{"model": "CTC audio transcriber", "mlp_ratio": 3, "layers": 8, "residual_init": "zero_last"}
Rows from block 2 of a small CTC audio transcriber, named by matrix and row number. Rows with one number belong to one neuron. Each number is 128 + 24 x the weight over its row's rms, rounded and kept within 0 to 255. All counts start at 0. Numbers have three digits each.
After each neuron's rows are labels from the 100 clips, of 14976, where the neuron reaches its highest value: "strongest on" is what is common among them. Only what is clearly more common there than usual is listed. The data: short read English sentences (LibriTTS-R).
# fc1: first MLP up (model.blocks.2.ff1.fc1.weight, 768x256), inputs 0-127
# fc2: first MLP down (model.blocks.2.ff1.fc2.weight, 256x768, transposed), outputs 0-127

fc1.264:097139135143148110105112122102094107129130120149172120134136116128114096132129111150153136107110104165140120158186130172135132105132119125138139163102148152109166097138081113130112163130076144131115145107104135093131119111134148130146121111158160154125165115103122128116116158111091110091129138139119117165107142087158100093104124167133088127164105087133183134089104128140153129158111
fc2.264:159132110126128109124135140122171121103109111116078160122119139133163134145078158090142112143128097120127103112114106122086145115144153147072163136155128106122105151129122148122125152104168121085179088156122080159126141152122113121097155101088114147154119148168156132132141078156125122144172119117126151110125101133086125141173116098098155149167116163140116102178121136141123123080157
strongest on: the word "i"

fc1.602:111153142087144159137071142138136135111136124122141120164143153113137159135164132130149117094115142127094154128155164135128164150100109128108145149132176118104116101099086115159161182101164128146139117082120116145184119105112117115118135100135129142117179114099077116126097139124122107084094143097142106149120159100142146151104154106139137108091145095113140088085151117130121117139175
fc2.602:136129116188110105136142123106115138117146137131103153105122101149121115099089132123110121164103128165164148111094083122174092142117148152145091164161148118157148134162161138110114073111130091157139131132107153093110138131145101140132110118118129094161072122151116106151134106103117132172155099150123113150112121132109124116107091149071112125185114142148092181139126134126137121112105
strongest on: the word "the"

fc1.561:149123155120104144156172102130131115110143106163095153100129143142092099101144115139082123132151151130133150144104112120147149070118102119140099122112112201141135142137134119143138139136104124110128116110150134116160150104101119083176175147128118140125136117101134096089098109112124119091134108108139093112174169138163117110176100128121086129148095138121183120080154139129142121101117
fc2.561:129104105145198124133121128094106137153153100150118129136125117139094144155111109058165170125130123092162125149090173097125127146126147126117103122137141093132117095127137144090146144137146118159139122157135145087161145130141134118101132118174175193117143149140115140112153144119140156148107126133114128141110141104159120127161109132107115131142170096095138129115135115145091142152156
strongest on: the word "of"

fc1.318:104127107145166156070131101119145102115114076133152090157165084151125131093143134126113133102139121114091136125119120141134151108158130111147120137100126185092138116133111130128139155119145109135115130155137139114145157099181096095104121143150138159130106138161130140136148164127112133113141142146100108116156147167094129127103108146069120151124099144120113108097148160079121121092128
fc2.318:102133129109115099135105134106102147138097163155129106115114126116116136154108121100117114112178134175145140090088124136133120136066188119111146135145128125132153118136127168137144139119125119121164139137168133146139129103101143145137125119125123127150111086114129119132136100127128127084116121158156121120130137127087158096118148092122131099144140151095084147096127131131107136173106
strongest on: voice: female

fc1.225:084111152123118123154143149129137089166124092124143129135155138108131161117187116109147129104138112143171163081078108144093152166157089161112149138119158138125128090115121141098171095078136111139128125105115118116173093169117140121179140120119116124098146143102134156125113123170171108150105141117081140174099159141175144115128085124139141141070112149132128121127136167155160103137137
fc2.225:105134149080143128139128175137123150110142172153094131090112144121111102119147138097167116141113141131170118100128105105173158098147158148097080162115075119112113138146103080106131153096136119089156077153091125139107170157138112156126112132127189127085144112097097114127101130144130127148131136129105124141135111138139123153091125150146138153131110167155127150162149105132128127143127
strongest on: the word "was"

fc1.577:115130180169121157109148092092129119124109092133117161135100105129105159154118115144138147154161089136139134088165099107148138153167134078146115108140098130118111113107131140135111083121116130126097160111126116108097115109141112149131119112123122152125105087135110107097108148110150142109140177125112099172161112126155132144125189108149087154137129111133161111139107105157088112123132
fc2.577:141143153155147099080108149102157115119115116116146109127143114110165123103106149130115145158115119128134108160130097139155149105087096158096129147154132109116148202130133151133155123125145121150106146147131132157147163116177088119136122125094108111122108138131146168164135110133130118128166177154132147143094129093086133094139100157108113083132162191116109117146160125138154127137149
strongest on: the word "he"

fc1.346:112169119081104122117104086140101143099134139125149088152112130104074151148153107095101107099107135178094126167143121125139149123130155106114131155123115121076176086106135140117092133164120132105110123136195132145132133074127123087103136119153139134153124109123142081138140102121105078075100098146135123152147098123142119133091098128126136130136112156136167137137127124125148139088138
fc2.346:144139120134124143132161099128143109150103140167097180117124146144135128126116068130112112140107124163148119155104104103149120122133138153119144126133116124102141156138100106135157146103093154119183111123094127130108131144139136125116130160131131120173136127159146102101140133150114160135170095120134144128134140157160125093098139126118141160130159144136158117108122115116162117162138
strongest on: the word "i"

fc1.746:104132100099078098130163149131061147117075128094140141135139142134106138148100100084126106091170124140140131088125126114127150106138118147130169121115133139121137140135134143139104074162106125119122097162141136101121148134139107093124175124164129180146105092143123133165161108145162160133175148155110161164115101122154111126120102152140141120116121155108163169126124103109131080126116
fc2.746:085103116145101072144087153085131109155124168103139114110098108159128122130176161135124093147125163121139097108120114144147107177114166171101142131110090123111104091140119117144165167055115145151122172127106147127161104132117132169150127119134099173166181126151141166129122149142139145149097116088146116086127122141144124096127129122098134109116140124128151127148125130139116103105127
strongest on: the word "it"

fc1.681:121125116148129099148136144142137127165123140123144126111173108111091156145135126090110131139179160091160150166123096149118093113106116135142165146111126099100188139142081146116164145154159124149163167142105099085130081171140116102140128097119094140117157135106126124117110141156184101137107123080126107132113148135137114084102129149171153141118126113131148145113141154129104104131143
fc2.681:107113158099170124124092116131111123109168143192169136139146141109124146134137095138136134130099114163113144126164136152129095165126144143112135103109135110154116119113164117086115127073128131152131098131102143109092136122141127126121126119149176105126133176121127181111124115126109131145188141153113135165120112114104143171106108119128078139075120106095091082123135108156130122100110
strongest on: the word "was"

fc1.704:115109110110112106075141134164140107149139124079160133129155125116105161108170122097119140142075152105101101164113124099145164125142123077144111125130149144129141109164078135090128119192112131132141109141102124117127135127151117106139061093122144118154113095123133117120105144134143131123149160128107122106117100131103144111131114162133139111113164171175133099156152125166131132107124
fc2.704:124129089154142160120167124147132135150111113154109138148114118159143085138088144119110160133150118138106090071134089118075117120149101122192181089134124156093125153103144148118106135109101111104083125127125126134140148127110147157112151163146092116139131132137125144114135116111141108134138123114130128124177128111147141094126099078113149169112120118106139096120119156075106112115149
strongest on: voice: female

fc1.155:122184186132118108111115101119146084144128151130135100110108123113111093123122098144098142107149113174115103080124093121130102094124148136097112128124121149113130129142142112161116094108105132104112143114148133134135121105102145161087143146110117147103133139136166124088109153102124145124170114150126116137110146167148147145126160159111133103113104132091124128133188131169107142134108
fc2.155:095142116140122088136117136175138123114127136138111166136118119149120156109147155148154119119097151083144145189137126131124150173125115087126124154132125070116139128125097121142140151145172082158142143119167122160127094092142154130129132080117093156115137190146089081134101126114153096107130143116101118123127152102166095122142139126135116121118176175143146156139122130104143117103089
strongest on: voice: male

fc1.300:120176162121144124116123115151151103160101171179162161113113131188142144135116137095147143124108137152093147098120130143177160069175097101142102128109122095186173141143103140081134120126128140103105138141177136131135167112152142156121140189154175099108116114137133115151130156109122165106128157130073120111106167117140154116137125161132109120138135100138138112122176082103170132101138
fc2.300:167143109162107123144152108065129114098161085118128081164116146170121121109137096133112109098101134160130092157158121129092183101122132120185160124108150162045165118136170123151154141106128147121127156136110147123118146154108152132137153147137119097127110154134135152116157113122098061111151105149127072095129130109147145129149166134118096125112075118132076134124129140134149109157124
strongest on: voice: male

fc1.581:125094101114125152120092138092135108136097099090130159135150168106130120093131111114124112117118152134145145161116112142105152112164105157152127101159136108134164091119115154142137122131192108121098120137107113129080112161125112169168138126101148120104141132113131090117135100094110133073127103143165112143107120138132180144166094114106135119130119106132132098155130173105129129130111
fc2.581:122122148119118132122140078125174118112105118148128153084083158091157128143088129147117150172155113128161140157072117122065149191110114127106132193181129118088117140134095155131112133130113109106158151141151133121158125103160105110114166120119164161120142136155123162140110146157117106113124120112115093155144132093141095152112139155103145135133130145124141153131130115102112119112154
strongest on: the word "was"

fc1.739:143145134150122156140134128154181078107216126137104147124157142142114130137142138180125126157088143161109144094117135112129118105077116132125111120089133126103106091104149096127114132145149084111145170086120149091108119084129123123124106063151144133092126132097157100124112153162176108115131100126137174136170119178159167137106151085147141130123101115089148114141084118116102130110133
fc2.739:112131126138150143142078152089138154103139132136125115111164130080093157134143113122131139086144160166142099135154124151152137117141118154173153126150118113121143116141124143114168171125121125142129127126128106121097130084100109169125157141143111130093136118106112105140154162156158101134094165101095135098185160109108139099099115126131091139087122106178110126098113145161185126124126
strongest on: voice: female; the word "we"

fc1.762:130085142134160089085111142143118118104131143096112135135181112124137138128117148114131140126117155175149145136121096125098134117167126144118139128095130136149118127120127125132157128101111120163125133116122181128132126134127112123127113108117146129128103110158165080086145147119159099103136122111170144154158189148124102081118136165169136101090170116152149145149140125155162128130121
fc2.762:142142124123120121122115148068119124151125152103131148106097106129118119117138115121119118128149145113136133141110115144184115167132102130100114147103159075150134120129163123139127101149144142071118126129121080114099152094116146175140067162131105170160125123097103133092048133118123124126093123140123162117111113139162130186150121086160095130122128074146089119137139154133142096096126
strongest on: the word "it"; the word "is"

fc1.236:140153082089122120151070136124092132092166133113105140137120108123116127137127098112115146176171135112158155115091140133105102114165089181149139092118115132183130115125142111142146148172136110161144148163096142132132114112121155165144150139110089141132130134116145096101128120142128158130092180139142144121143157106170123079145111086171107119113122118085134130133104093084134142174113
fc2.236:124136110155164137136143123142150141099087139135124151199066125096115138121166132112136165094124111119084150126063135141136125125110142093091125111101134161097140109174098112114137122126130191130141124143104143169118134133106135136108112099186144120091162118107125129131155141095116108112109091110145167124119120105121111130132164159110121160084136130141117153108136131151129127165135
strongest on: the word "a"

fc1.109:124175115119146142155164153133125138085119155142130155119118138151115104098118117175099130133124124064129127118117140118083145137141087141119132111108120155132126129128133151089131121129137085098146129139103147108156180129152130123142159096104147118129132140133119126143114138091111108181128123132143113154135158077128128153153083088139134142149127104095103158139092091106091157075048
fc2.109:140137173120144148140060129147148123131129122149104137121111123105153147137120165133157100144121115114166116156178158145108143113116159133107146151159125136145104090111125123133127100139154078121140145154127101115111120115130128171149128131169121153101141120144151151139115174108139190116113140105120113143078107141140106111127169114120097102138109103107137126114141168143085159175104
strongest on: the word "he"

fc1.560:177120105110154139156088154145130124146114129143122118142136154125123136091119134153140177112148156128145117135183101126150087111129109104143172133082114132142098147093123070132169136146179116129144086110119129126077169144127166137112090138121127140105141126155090185156132124094116113120120126187143131115112130150147174098140126199124108093091115131123103116165140123118119090126123
fc2.560:135101123109107183134108124133118109131135120128149097140107098121105101156141132169126136157087126085150162129118128108127136098112134094106168155127123104135106122139172096120125116113120118147131109113149107151122106090130143126139148143150112120097171129140096107130135142096121147088119100150088150125120134133181166125120135097148126109162115079148131105143118164125145088076097
strongest on: the word "be"

fc1.482:133122124131107155123107167119137116126139092198116180138124148143112126110123131145137137103123124091137111123119063146126142119103101157134109104142146104094133076095106135133148118089134091175122099103105106122159141137115144128134154109120151114142120133160160146153116102114165122068098126115120129135162191156154173122114118112125143075133093142137136115110162174171127105118114
fc2.482:148117126107119133106127133160135136152180126150103100106147139114117111145113144119116139136078137108115172145074136106151082161113136106078133165108110084110163152124096136082136166151106153120152108153134103105109153112138145148126128123126148123117129128114119154149113170155100119119166148136109094146154130136115122151093106123134150158157137116147135093112116126118158155132129
strongest on: the word "is"

fc1.732:174123167105129155131123098149150136154149115162146166129122166155132134103165103162126158131109107138082105137105124171080145147127090123111120134118118144148112141127096153091017139104159135169125134146162103112118108111139107114142163148132162170096132087111117135109129146133140091078138140106133095149156120110147113172105104135112148110121072147105152098152168158095108114126124
fc2.732:099084143123160151110170130115159137099140129098143148107152148142117134106120159116155118147121140119133187138061138111143126135129064085090123152120122104107156130115121127154094159144136164115156116108121118107134185087138123088141139145101136135112144144152160111108132133117115137136155134125129102087117159090158139129137104126129085130142136173145154105105146093118169091154140
strongest on: the word "was"

fc1.510:121080141106153094138098151137187099138178133135132143151140095108155177118142088130138116126134161076148145148096119129113112150155132152105156159086152119132110114124152141073158081143091149155136131138164150121157123105142140119147090095109114145130098099154157123119129115116114090117175109088116150142128199106150094147164128099138116187125110109136157105126129162092124138147164
fc2.510:107102141127091126110156120124144102108109193152143095139140151123131110178155138146147127098106140130137107135146142096154178154100086127145138123147132125184123174101108135140099129078103134096134121177120112143104081144182087137112122129133113138148145112074177150131126091125104131118147114122123093191143163134113099126077129143138147116095143130127130090114136085156112117125123
strongest on: the word "you"

fc1.729:136119146151137159081101105164182098135156127138098131168121155127139141171111117167138177133149144150148107155130128179128123129135071122113089174112122120103100124105144110155143135152143112146140167115160113164144117109118168137150146088139101116135102149153121137135134136121109100138129112141132133105118122127124112137145099098133137088105120115088149143116117105155115115129134
fc2.729:125099131172116146126144162143124110159152170114120162114112113107124113127127126171084110131115133127140075151144107185137107100145127182111195114138090112157127124116102143141143092147141116139109119138155118130114151129101134117165086156146160128121135108096090081134152105097170124129089108106124130088130109133126113100066162122134152118128112116103178153110088143117178108140098
strongest on: the word "we"

fc1.320:162149115131101107093086141158097124123057121151132119129096109140157110091166150142160104121124154093167144112120141090127147108112098132114097118141129097120153133117179126119162060085121122123113101170149149140126154131140129086083138129130159121136172133131121176139149160144124139150158147126129088097140112110155145133080123147117143103154175115131096145140131128146120102162120
fc2.320:105124127147123141112093176119132109091174162106146115118088140138114165131116161123100167072125158141145088124143138099165129141162114152101076130148091098151118101149129105170151144132124137110140131112103138091130095141126119132142124125124130149084101124118113144097121136124154144183117137079152129079114152141123130138126157120133142151144121078154138120113119173118108112101117
strongest on: voice: male

fc1.567:125134130099114150099119176176123120128111109131130169119074163136129137148111128129102139139107102108123096145141127140137121071102161134127177121169134138103106120119153098115136112139151153136102094098147131133135100132152150099107106090109146128079131112126139153157116138122100123089145210090161124113135140165133123128158107121118128104144106122150136103105139138138118086173102
fc2.567:105135112117111165145179127076125122087158154120176176137155129155134113137109093118136098127112098135079109162153091161170169144185119107098123115113148160128156109133084125121095130134105083101149098123104143114140144106131097146145099160137119109113096118115112122142154123114115119140171123177097098136095145115119124128125124128146190133155129157109123111129094126138137136138102
strongest on: voice: male

fc1.239:125194133138087122185121119173093100112120163154157133102135113141116114128169139146159121114115142110130124120123071120139122186121129175163153121168106195134129129069149137111115067089120140116131142141131098118169138133081143070156124118151131147129123151106096126114134127108136131116118159133123125132134108112098130109100073088113144113100149116146104112103111144118162154162131
fc2.239:108119105144140184123116143118124098097132157121119120096152139157115139121150147074152144104125095114124118115124160106123082130194156075084113129108129119105149099103084146112122110156155069085171124143127154105112130104147164095127140130132146143177104148179127077125175162138134144119114117120127130102128107115153143162144164137094140088119101098125132153097130141141133098138135
strongest on: the word "she"

fc1.166:136112134141122134153142111071131133113113083115124096160155133113087131104093138138143159115142138179124120100111155140118141133126116103142124156157105108083111108136108104114092100086155135122139118140135122129140110146116134135169100168143185133139150117134134135105166114141143105106117147160137118141143157090118111150157156172103123110178154082099130128092125110115141125110152
fc2.166:087174126169094085130149127119174166103146126124133155152131172135152180105178065110124081137112139098154119168129116127116114084120126157105140153130109149136122110123145139146163154123116130150142143104120132147081129139156167089153118056163125155107150132127131104150136122151101115114112134141116085103165114159123095081067124128136135109118118087130119117129124110079111157139099
strongest on: voice: female; the word "and"

fc1.263:162113155159103130153127122113114143125122141179147139158130149127135093122164102128130138133174138132146181110065129098145132153182162132141134103143113167095130110148159131163095074163149169150165138130125139159164103136135156101104165128137133119156153165124084101121103093098107142093104158097130139118108118126144113132088133094130113154089121105163147115086158125106121104100135
fc2.263:083133115094128130100119102154117080138116120153133109138102096140129138108152105147127131155101096181121080126131152144149094137107140097112096099134085095157162116104102140115172157076068110105117100114145126115108137116100163110154131088134122135099131103128109151138139177157134103151103115131113120113154104118126124078086141164116139122101163110108129096134120143138119133132140
strongest on: the word "she"

fc1.421:130122131178120122105103129145146147114117144132065132099123132150122092092157127113109144124173142069143146095110115157086122109076116127150113133181138108116118128109168125081132122099113131135105087155125081132153172128116144135128139156107131152110156124104141114117137142102102150143099117130113087145160162138139143152141105117122150154132150108157172160138133138050111111123117
fc2.421:120091142159153158145167069103185131139094096115110152109087102151126133145139161101157144144170150120092126070085151122136090117144105128143121120106127165120121103104149157107132128131127107158079155084154124127141164127138119128117095089166115114137139085151164100104146105082114155075150118128150127152151144124127125146123113120139122111128132161080169104099129097118109101110117
strongest on: the word "of"

fc1.92:122164154148098169110123157172133140123093103135158153135175091116104116116140098124149101119192153123141198090143147143112161138169141130108109129157134159153141096097112094154132117121110144092127107163138116132128106135124140135088110113155138148155132143134091130099170127147134105146098126114135107124138115113152135126137102096145137141125103161182122165172164140140131135170094
fc2.92:095097066150129111135108116127114089167146157151124118123091123155176119118114104156129127176115094117129089146128132147166106138108144122117118120127070132154097142173124143102110132137135111095113152131140120141136127142156142116154108105151124123115158132120153152135117165161130086098131120104110127132087098147074118139130135135105089121138142109172120114129111131098125139105164
strongest on: the word "she"

fc1.599:109118120134095145165162135140119132089134115166107101136157141162133135130122130134154132176113120166134120159133146169106108166116095119138125095138151114101140107113118118157114143126135165147119145098109096071084079106134131141089110102134181161143091106127165110119139101077173153119117149151089160094122165110123146097115136190173143103129100094158094127178127129104109192131137
fc2.599:165151147120126132110158154147159091146146145092168147132165121101107141123099141124112107106117115161152116094186142105163124147119153104094124144137141094150082124113139140147129121092109100133160108160117109164133137138125164146141131112106154161092127107089116095124115130120133112123106118113119082157106118139148103095100145109117143191125132105097119124080157120122141101057106
strongest on: the word "was"

fc1.530:117141134127127140164144126165129159139137154099124116142142134127123094178118141141112117120144056060135188140147128108093172127130101079125156098124111130127129162132147102144119135119092107113117084101137115134124090129133141108126108156098086173121064118109146104139112156134112122086140146121160164138116101130117122147147126144123153120184127145136135154101114152130147120118123
fc2.530:130152096096121084131123173146136082104114109113178116165138122100147101134126102149131131128123156147188065148072145103160120153183132112080137156130127156079137150158099080150098118094145164120138151127126116106119171116143152110128144117133167135124131158149122124192135124135093139115134100137145131084140142175160103104091119115163141169111108123158144095136116090130118125119188
strongest on: the word "you"

fc1.187:105118084101138096131132161107124112127140136173089146154144108131109143200140130184154129105140155173118136117075126121147131115171109143152094093141104090113111123124141114175109137110128126133136139113146161121120130106121106101150138128094092144110131092150104174099164108105157150151103152171130095169141138102133126120118074120116121141146107117089053106162096148129151135112129
fc2.187:149088098127126120165088126131143111121127110127114074081138157123144134114081148139118164161141134104126050118119110129145159106122175134155075140119150108077128113112108096138130162159154084125145100094091121085096143122108126126144142124134111101088148119109144148163118133115173127155125119139125141089123107153118150145130152086108139118103090086151185125139111153178155164104099
strongest on: the word "you"

fc1.741:146129167120113140090130093119172126171178128136164132080107139133092105145124166161136125134130098106142113185145139134121114087096093137131158130116112130096112168109106091146165156156092113155120158141092122103145124117171132099144098123132102140092108090111153104120137156091112110146133112157102152112157144109105153169136126108160090102105145137148122116119119144129126174157131
fc2.741:099136114145075167116170081144121129054113133066129154146076134110096149151131138099080121127127117145156120121142116107126118125104109153137068125135140110119163092114144117143150113121117125144152153152123138121117122106123170130137153138140113112132156129149103109150161128118175127126115130105133158111121148093091107149123114136133145162137107145112108128160139119147177128139094
strongest on: the word "we"

fc1.195:115142143136129155141139131098135154158158127132145115167190131134153170142149114165133079134176161107079109137153166100134154113145114124150135102141112114130126091118151121142095166087117092151124131094153141115143110145174139132135132158158075148112116168164186118123095053087127147105117125116139108152159143140132140121121121151138082144140090117157134134158143124124138115099127
fc2.195:126112102122152088117147110148201067123122113158109096156101154158133126110096195129145157113117110112129126136118124095142100116140144114145157125101054131143135123139107163123144116150122118087094089128144099153087130150102116159102142134114121134109125143133080116132092137127113143129119111163136151135114152141148099192097101106129161111121093096162148134126173079155113166106199
strongest on: the word "you"

fc1.528:177114128123120140151099135192109144135128097122089105096119122123150131158147147134083093148133113123116156106133154115115117113107132086149132157156134112156110152128124081126100131148120108160108108141121145151137128098129150177109121136128117166121096094144147121098125165086141150141121107117126145146185156084138095117158118159177131206197111125109144160113129119164114111162135
fc2.528:145135178115156094166097118126135093157117133127169151132164114107177115098111132116147174099152119126113113131117158147099160095133178128146150125108137161097105116115112082127121176105146115131152088121136109116141152139088123117094178102100121129124105119114104131153138120114136135148163118114132111124180117128137131132122147092122133150116169168131156116105143148129128170117119
strongest on: the word "you"

fc1.448:087122140177130094121157168160170136107118088144099134116098113052085132121179152113157134142085112112104145065153121135113155128099162147154132120101136149136122143129119134157151136167181117135080102129065109132156101136147095152140156112164137102141116141124119153168146096162149161133127148101159129132164146136165127111160097107122136119126135112144109086183139124133152100117124
fc2.448:151176107096121183121113135098108142130157161130094098120187127119165201110131134115114108142148129147122078124112139092134123138148122108122138106136162104144160124158120096120098123085110130116156129167137128088129141137158127127172126140106121120136122078121127171109081164098132082122128089115057122120126117106085103128119146152151108127122144135097129150140146120112142155112143
strongest on: the word "of"

fc1.288:119145124125119129125099161133148100128102118174131099136099084134117152119158145188139129143137162113115157149117125117101138080106132140146186160137115128155147154129105139125109112138123096173134110116137125144139177157131094134137115102125122134164142127126114118127133165120115116169085187134143110088135171049083151117091123119105144151085140097092119131110094127083122192112134
fc2.288:128100111157139126146124105129166097114159106124163141151101152117152105131121120124132117127173160151135100100125138111123133108126139084164101107109155101143084090117147102095117105163133108145124094115111134109131117113084143113140126096149151132130101124162093156098136159113112166188146129125164179142117154099125114126162146118112148084122157144127128178105144148151112119157128
strongest on: the word "he"

fc1.1:122123131165130151158157135107169160109149106164125100093124127147126125122162145131175131142134153134132143100100133109122167115131120155132106110161189164119143138126125125104076112093188133085157095149175121111099136170121118109155137104116146143100142124110134116157093127101130099124137145112128163128114159106166140151101119123117111085113105155119127114186141145129141095115149
fc2.1:111130104145133130104147136090119139180131126118135135135146118111156182111105141079120156118169125101124096121123139104136165155106109149066130114136086160156143110093082128117118148090120164155128129131146110112115095131116148148131135124082119123181126124108158105126129103121141148131109145117141103088133097127106142138105125093105126141103124102127124106118135115173114144189164
strongest on: the word "of"

fc1.578:135092124128153163151143124123145116104161110121102148170115125165113151158160121170154131116124108144123181179144158136130167078115121184110136125128108106132086149120146167084082113118169125132093164116099181120182137094078159134112099113142126127128113142126133090079112142111115130111162115144119090082154104143119180103093152063130105189126115106153152105118117129099142123169133
fc2.578:117137125134132136123091162104115140152097170127108140149119108147148158116162137082116124091088143086162122148114125117105115171116138138174120151140095127107152103152119126112169182138106141108118142089175094157114133119162134119168117135141086121122102091137115151127159158109103124095112093080096128140146105119142092122124111150117136126107115115092101169161116126094114117052162
strongest on: voice: female

fc1.191:174097135113121159120100138151119148126143105143132128131141105139167100150123155115135126128113158112100117139125143137125130096105113083164187080130146137113170125145147084116127112144123164191133088100066117154084094117112175146117098079144101144155128148146153174141145169116143155124181115162158110143118062133155158122112167170116105113091139115121141107141117124107125142111121
fc2.191:167114128125181162117110168106127099136130160112101076117139162131136167148107114140106178158128127119161142121118128155104141120167116152087124133131114106101143081123131095126143113118055149120166106108126141145112147099119074141105145116143134157119142156114167143101120122133147128108093108096136148158114100095152140118156101095143142148107122148089135125143101151109145081108160
strongest on: the word "be"

fc1.409:173174117144112099140130122098122144117098124110106189133133116103078118126161134091092133138170121139166130100132133107124143110113135141175132149141162108169113091155141113139163076093116115143147126090140121151076146125099083124100138079133168151111165100091142136143156107156123149141143108117111169154135147131093107127086123108152151161119130138118126117137156141120120151125142
fc2.409:109100137148132125096132087089127172094149111125096163162121131079151113132096118102103122157160109157136159151131115143117165145124087137093126129131162104148143186123121112125077148132152133173120116179117148125124141152108127091120111098136173144107176129139147119146123107158186113077157079104130109109133128116161093145137135126088167104108102155132138164154137145123138124130095
strongest on: the word "we"

fc1.298:153091150119162136148121116194119137157121171127121079130123118107106141113077094116088172128079135157119156108135102128131119127134128164134118152115100088120178119097138176131130109090165129174120149134140153142100096105163148132153132115169125184107113118112141126081166135150154136129139129116091135132112120184149163104115152118120124099138149129106131111178138112083110112118138
fc2.298:144134144133159100148100140170128107159131163126133089100117116118124112115127107138132106159151104115137119128144155081098143141145145140112114122078149180127136125145131159140142091110144119144118115105142117107136131104138127143132190142118118104140164139115147119092120162177094150139145127122106102111160119157147112137140147097086126093141100150124148132117108158163115062123141
strongest on: the word "he"; the word "his"

fc1.32:117144098154136129123096105147149142151110138151144117121145120092123103129138136105112149139145099151128097142099107130113146155130122061134169114102175130138081123138158164136133109115118087143099124132140149129160125134093143173122152111106142128105102127152118102119155183144145158112112116136103156124140147106101114115118061127131153172111131098144109097146138118127086125152147
fc2.32:102143122101130122136141128153169101132150092123130116132126128118141117171130118201129123144154104126160118120149093093126133109147100122126109095165103165174152133102126119091114127150163136132149111177127137092117126149147114117129104081121156151159121115130109150153122106093172087105132139079188112124125140120162124102157163133087176103132095108107153170134164107113134116109160
strongest on: the word "we"

fc1.62:133134119134099161146158144156125117161099154129110101129128106132119092108143097128073114125116129125132130145110114117156105074156142106148118139112130116159162127136126135133102126125074177153128125143131103146090115096114143109121157103148119107149115120120156131147122090121161114174145165189126164167118135118167125107115114157126113144168140097113150155173066122145096062098128
fc2.62:116131100092129124147120118101141152131075149119144132147125151091135142122104131124153103111156159139112117130149127150155161142118144148100142117115115142158127089148123101149156130134126100107158103079144159105157103147145116143109129094139135159101108122117134131132138095187126174069105103157143118136190088155164154075158077139107134089125122174150144123105098130109119136145143
strongest on: the word "it"

fc1.688:113132141131137160074129163153148130116124138129171134180149150114129091077112130135130157135155147157135124134072121137066119138117133130177145126173141124108104090120098129127154129082115087144130077151124114157102100111159139145153137138160087137114126126128122118137134107160125151150096171074132118145147126113098101160113130141123138133138182168190115087130158108161147137106103
fc2.688:127108138093155115144143117090119134166138130104156120100142139128130119117148122130107114135144139131123133121171135120141113120158152132129158117113132123102104132120115108101114111137158085139064156111096108078140097093060159119078105111096158102126133137158169138134085147114092148135132133147080133126130135102182208099136147134155177073158138124149130122143125167125104114110145
strongest on: the word "i"

fc1.292:097091110146138123107144118101169122116138127135092122121159133105107104117172118098128118099134111129132105161094172128110104116093160138132100129114145108130108111123130120099194138127109143081135131115194114092110107158145102100120070137152122135138113137133159132107122142117118104171152143163182088125182154117112122116158149138122169136149135124138123132115129145082124082160165
fc2.292:134131151152144108115130113135116098142140162123112106108163168072123128135136143134118165118130130113134117128164125109160103117138150181172128120135185120143149099100139156097111148134146097129093148093097090108173149171146100140116129115093098120131114130121191089109118087122154133147149158147161113146144184157100139092139092100132098157097159121116132131161133096110118106130139
strongest on: the word "of"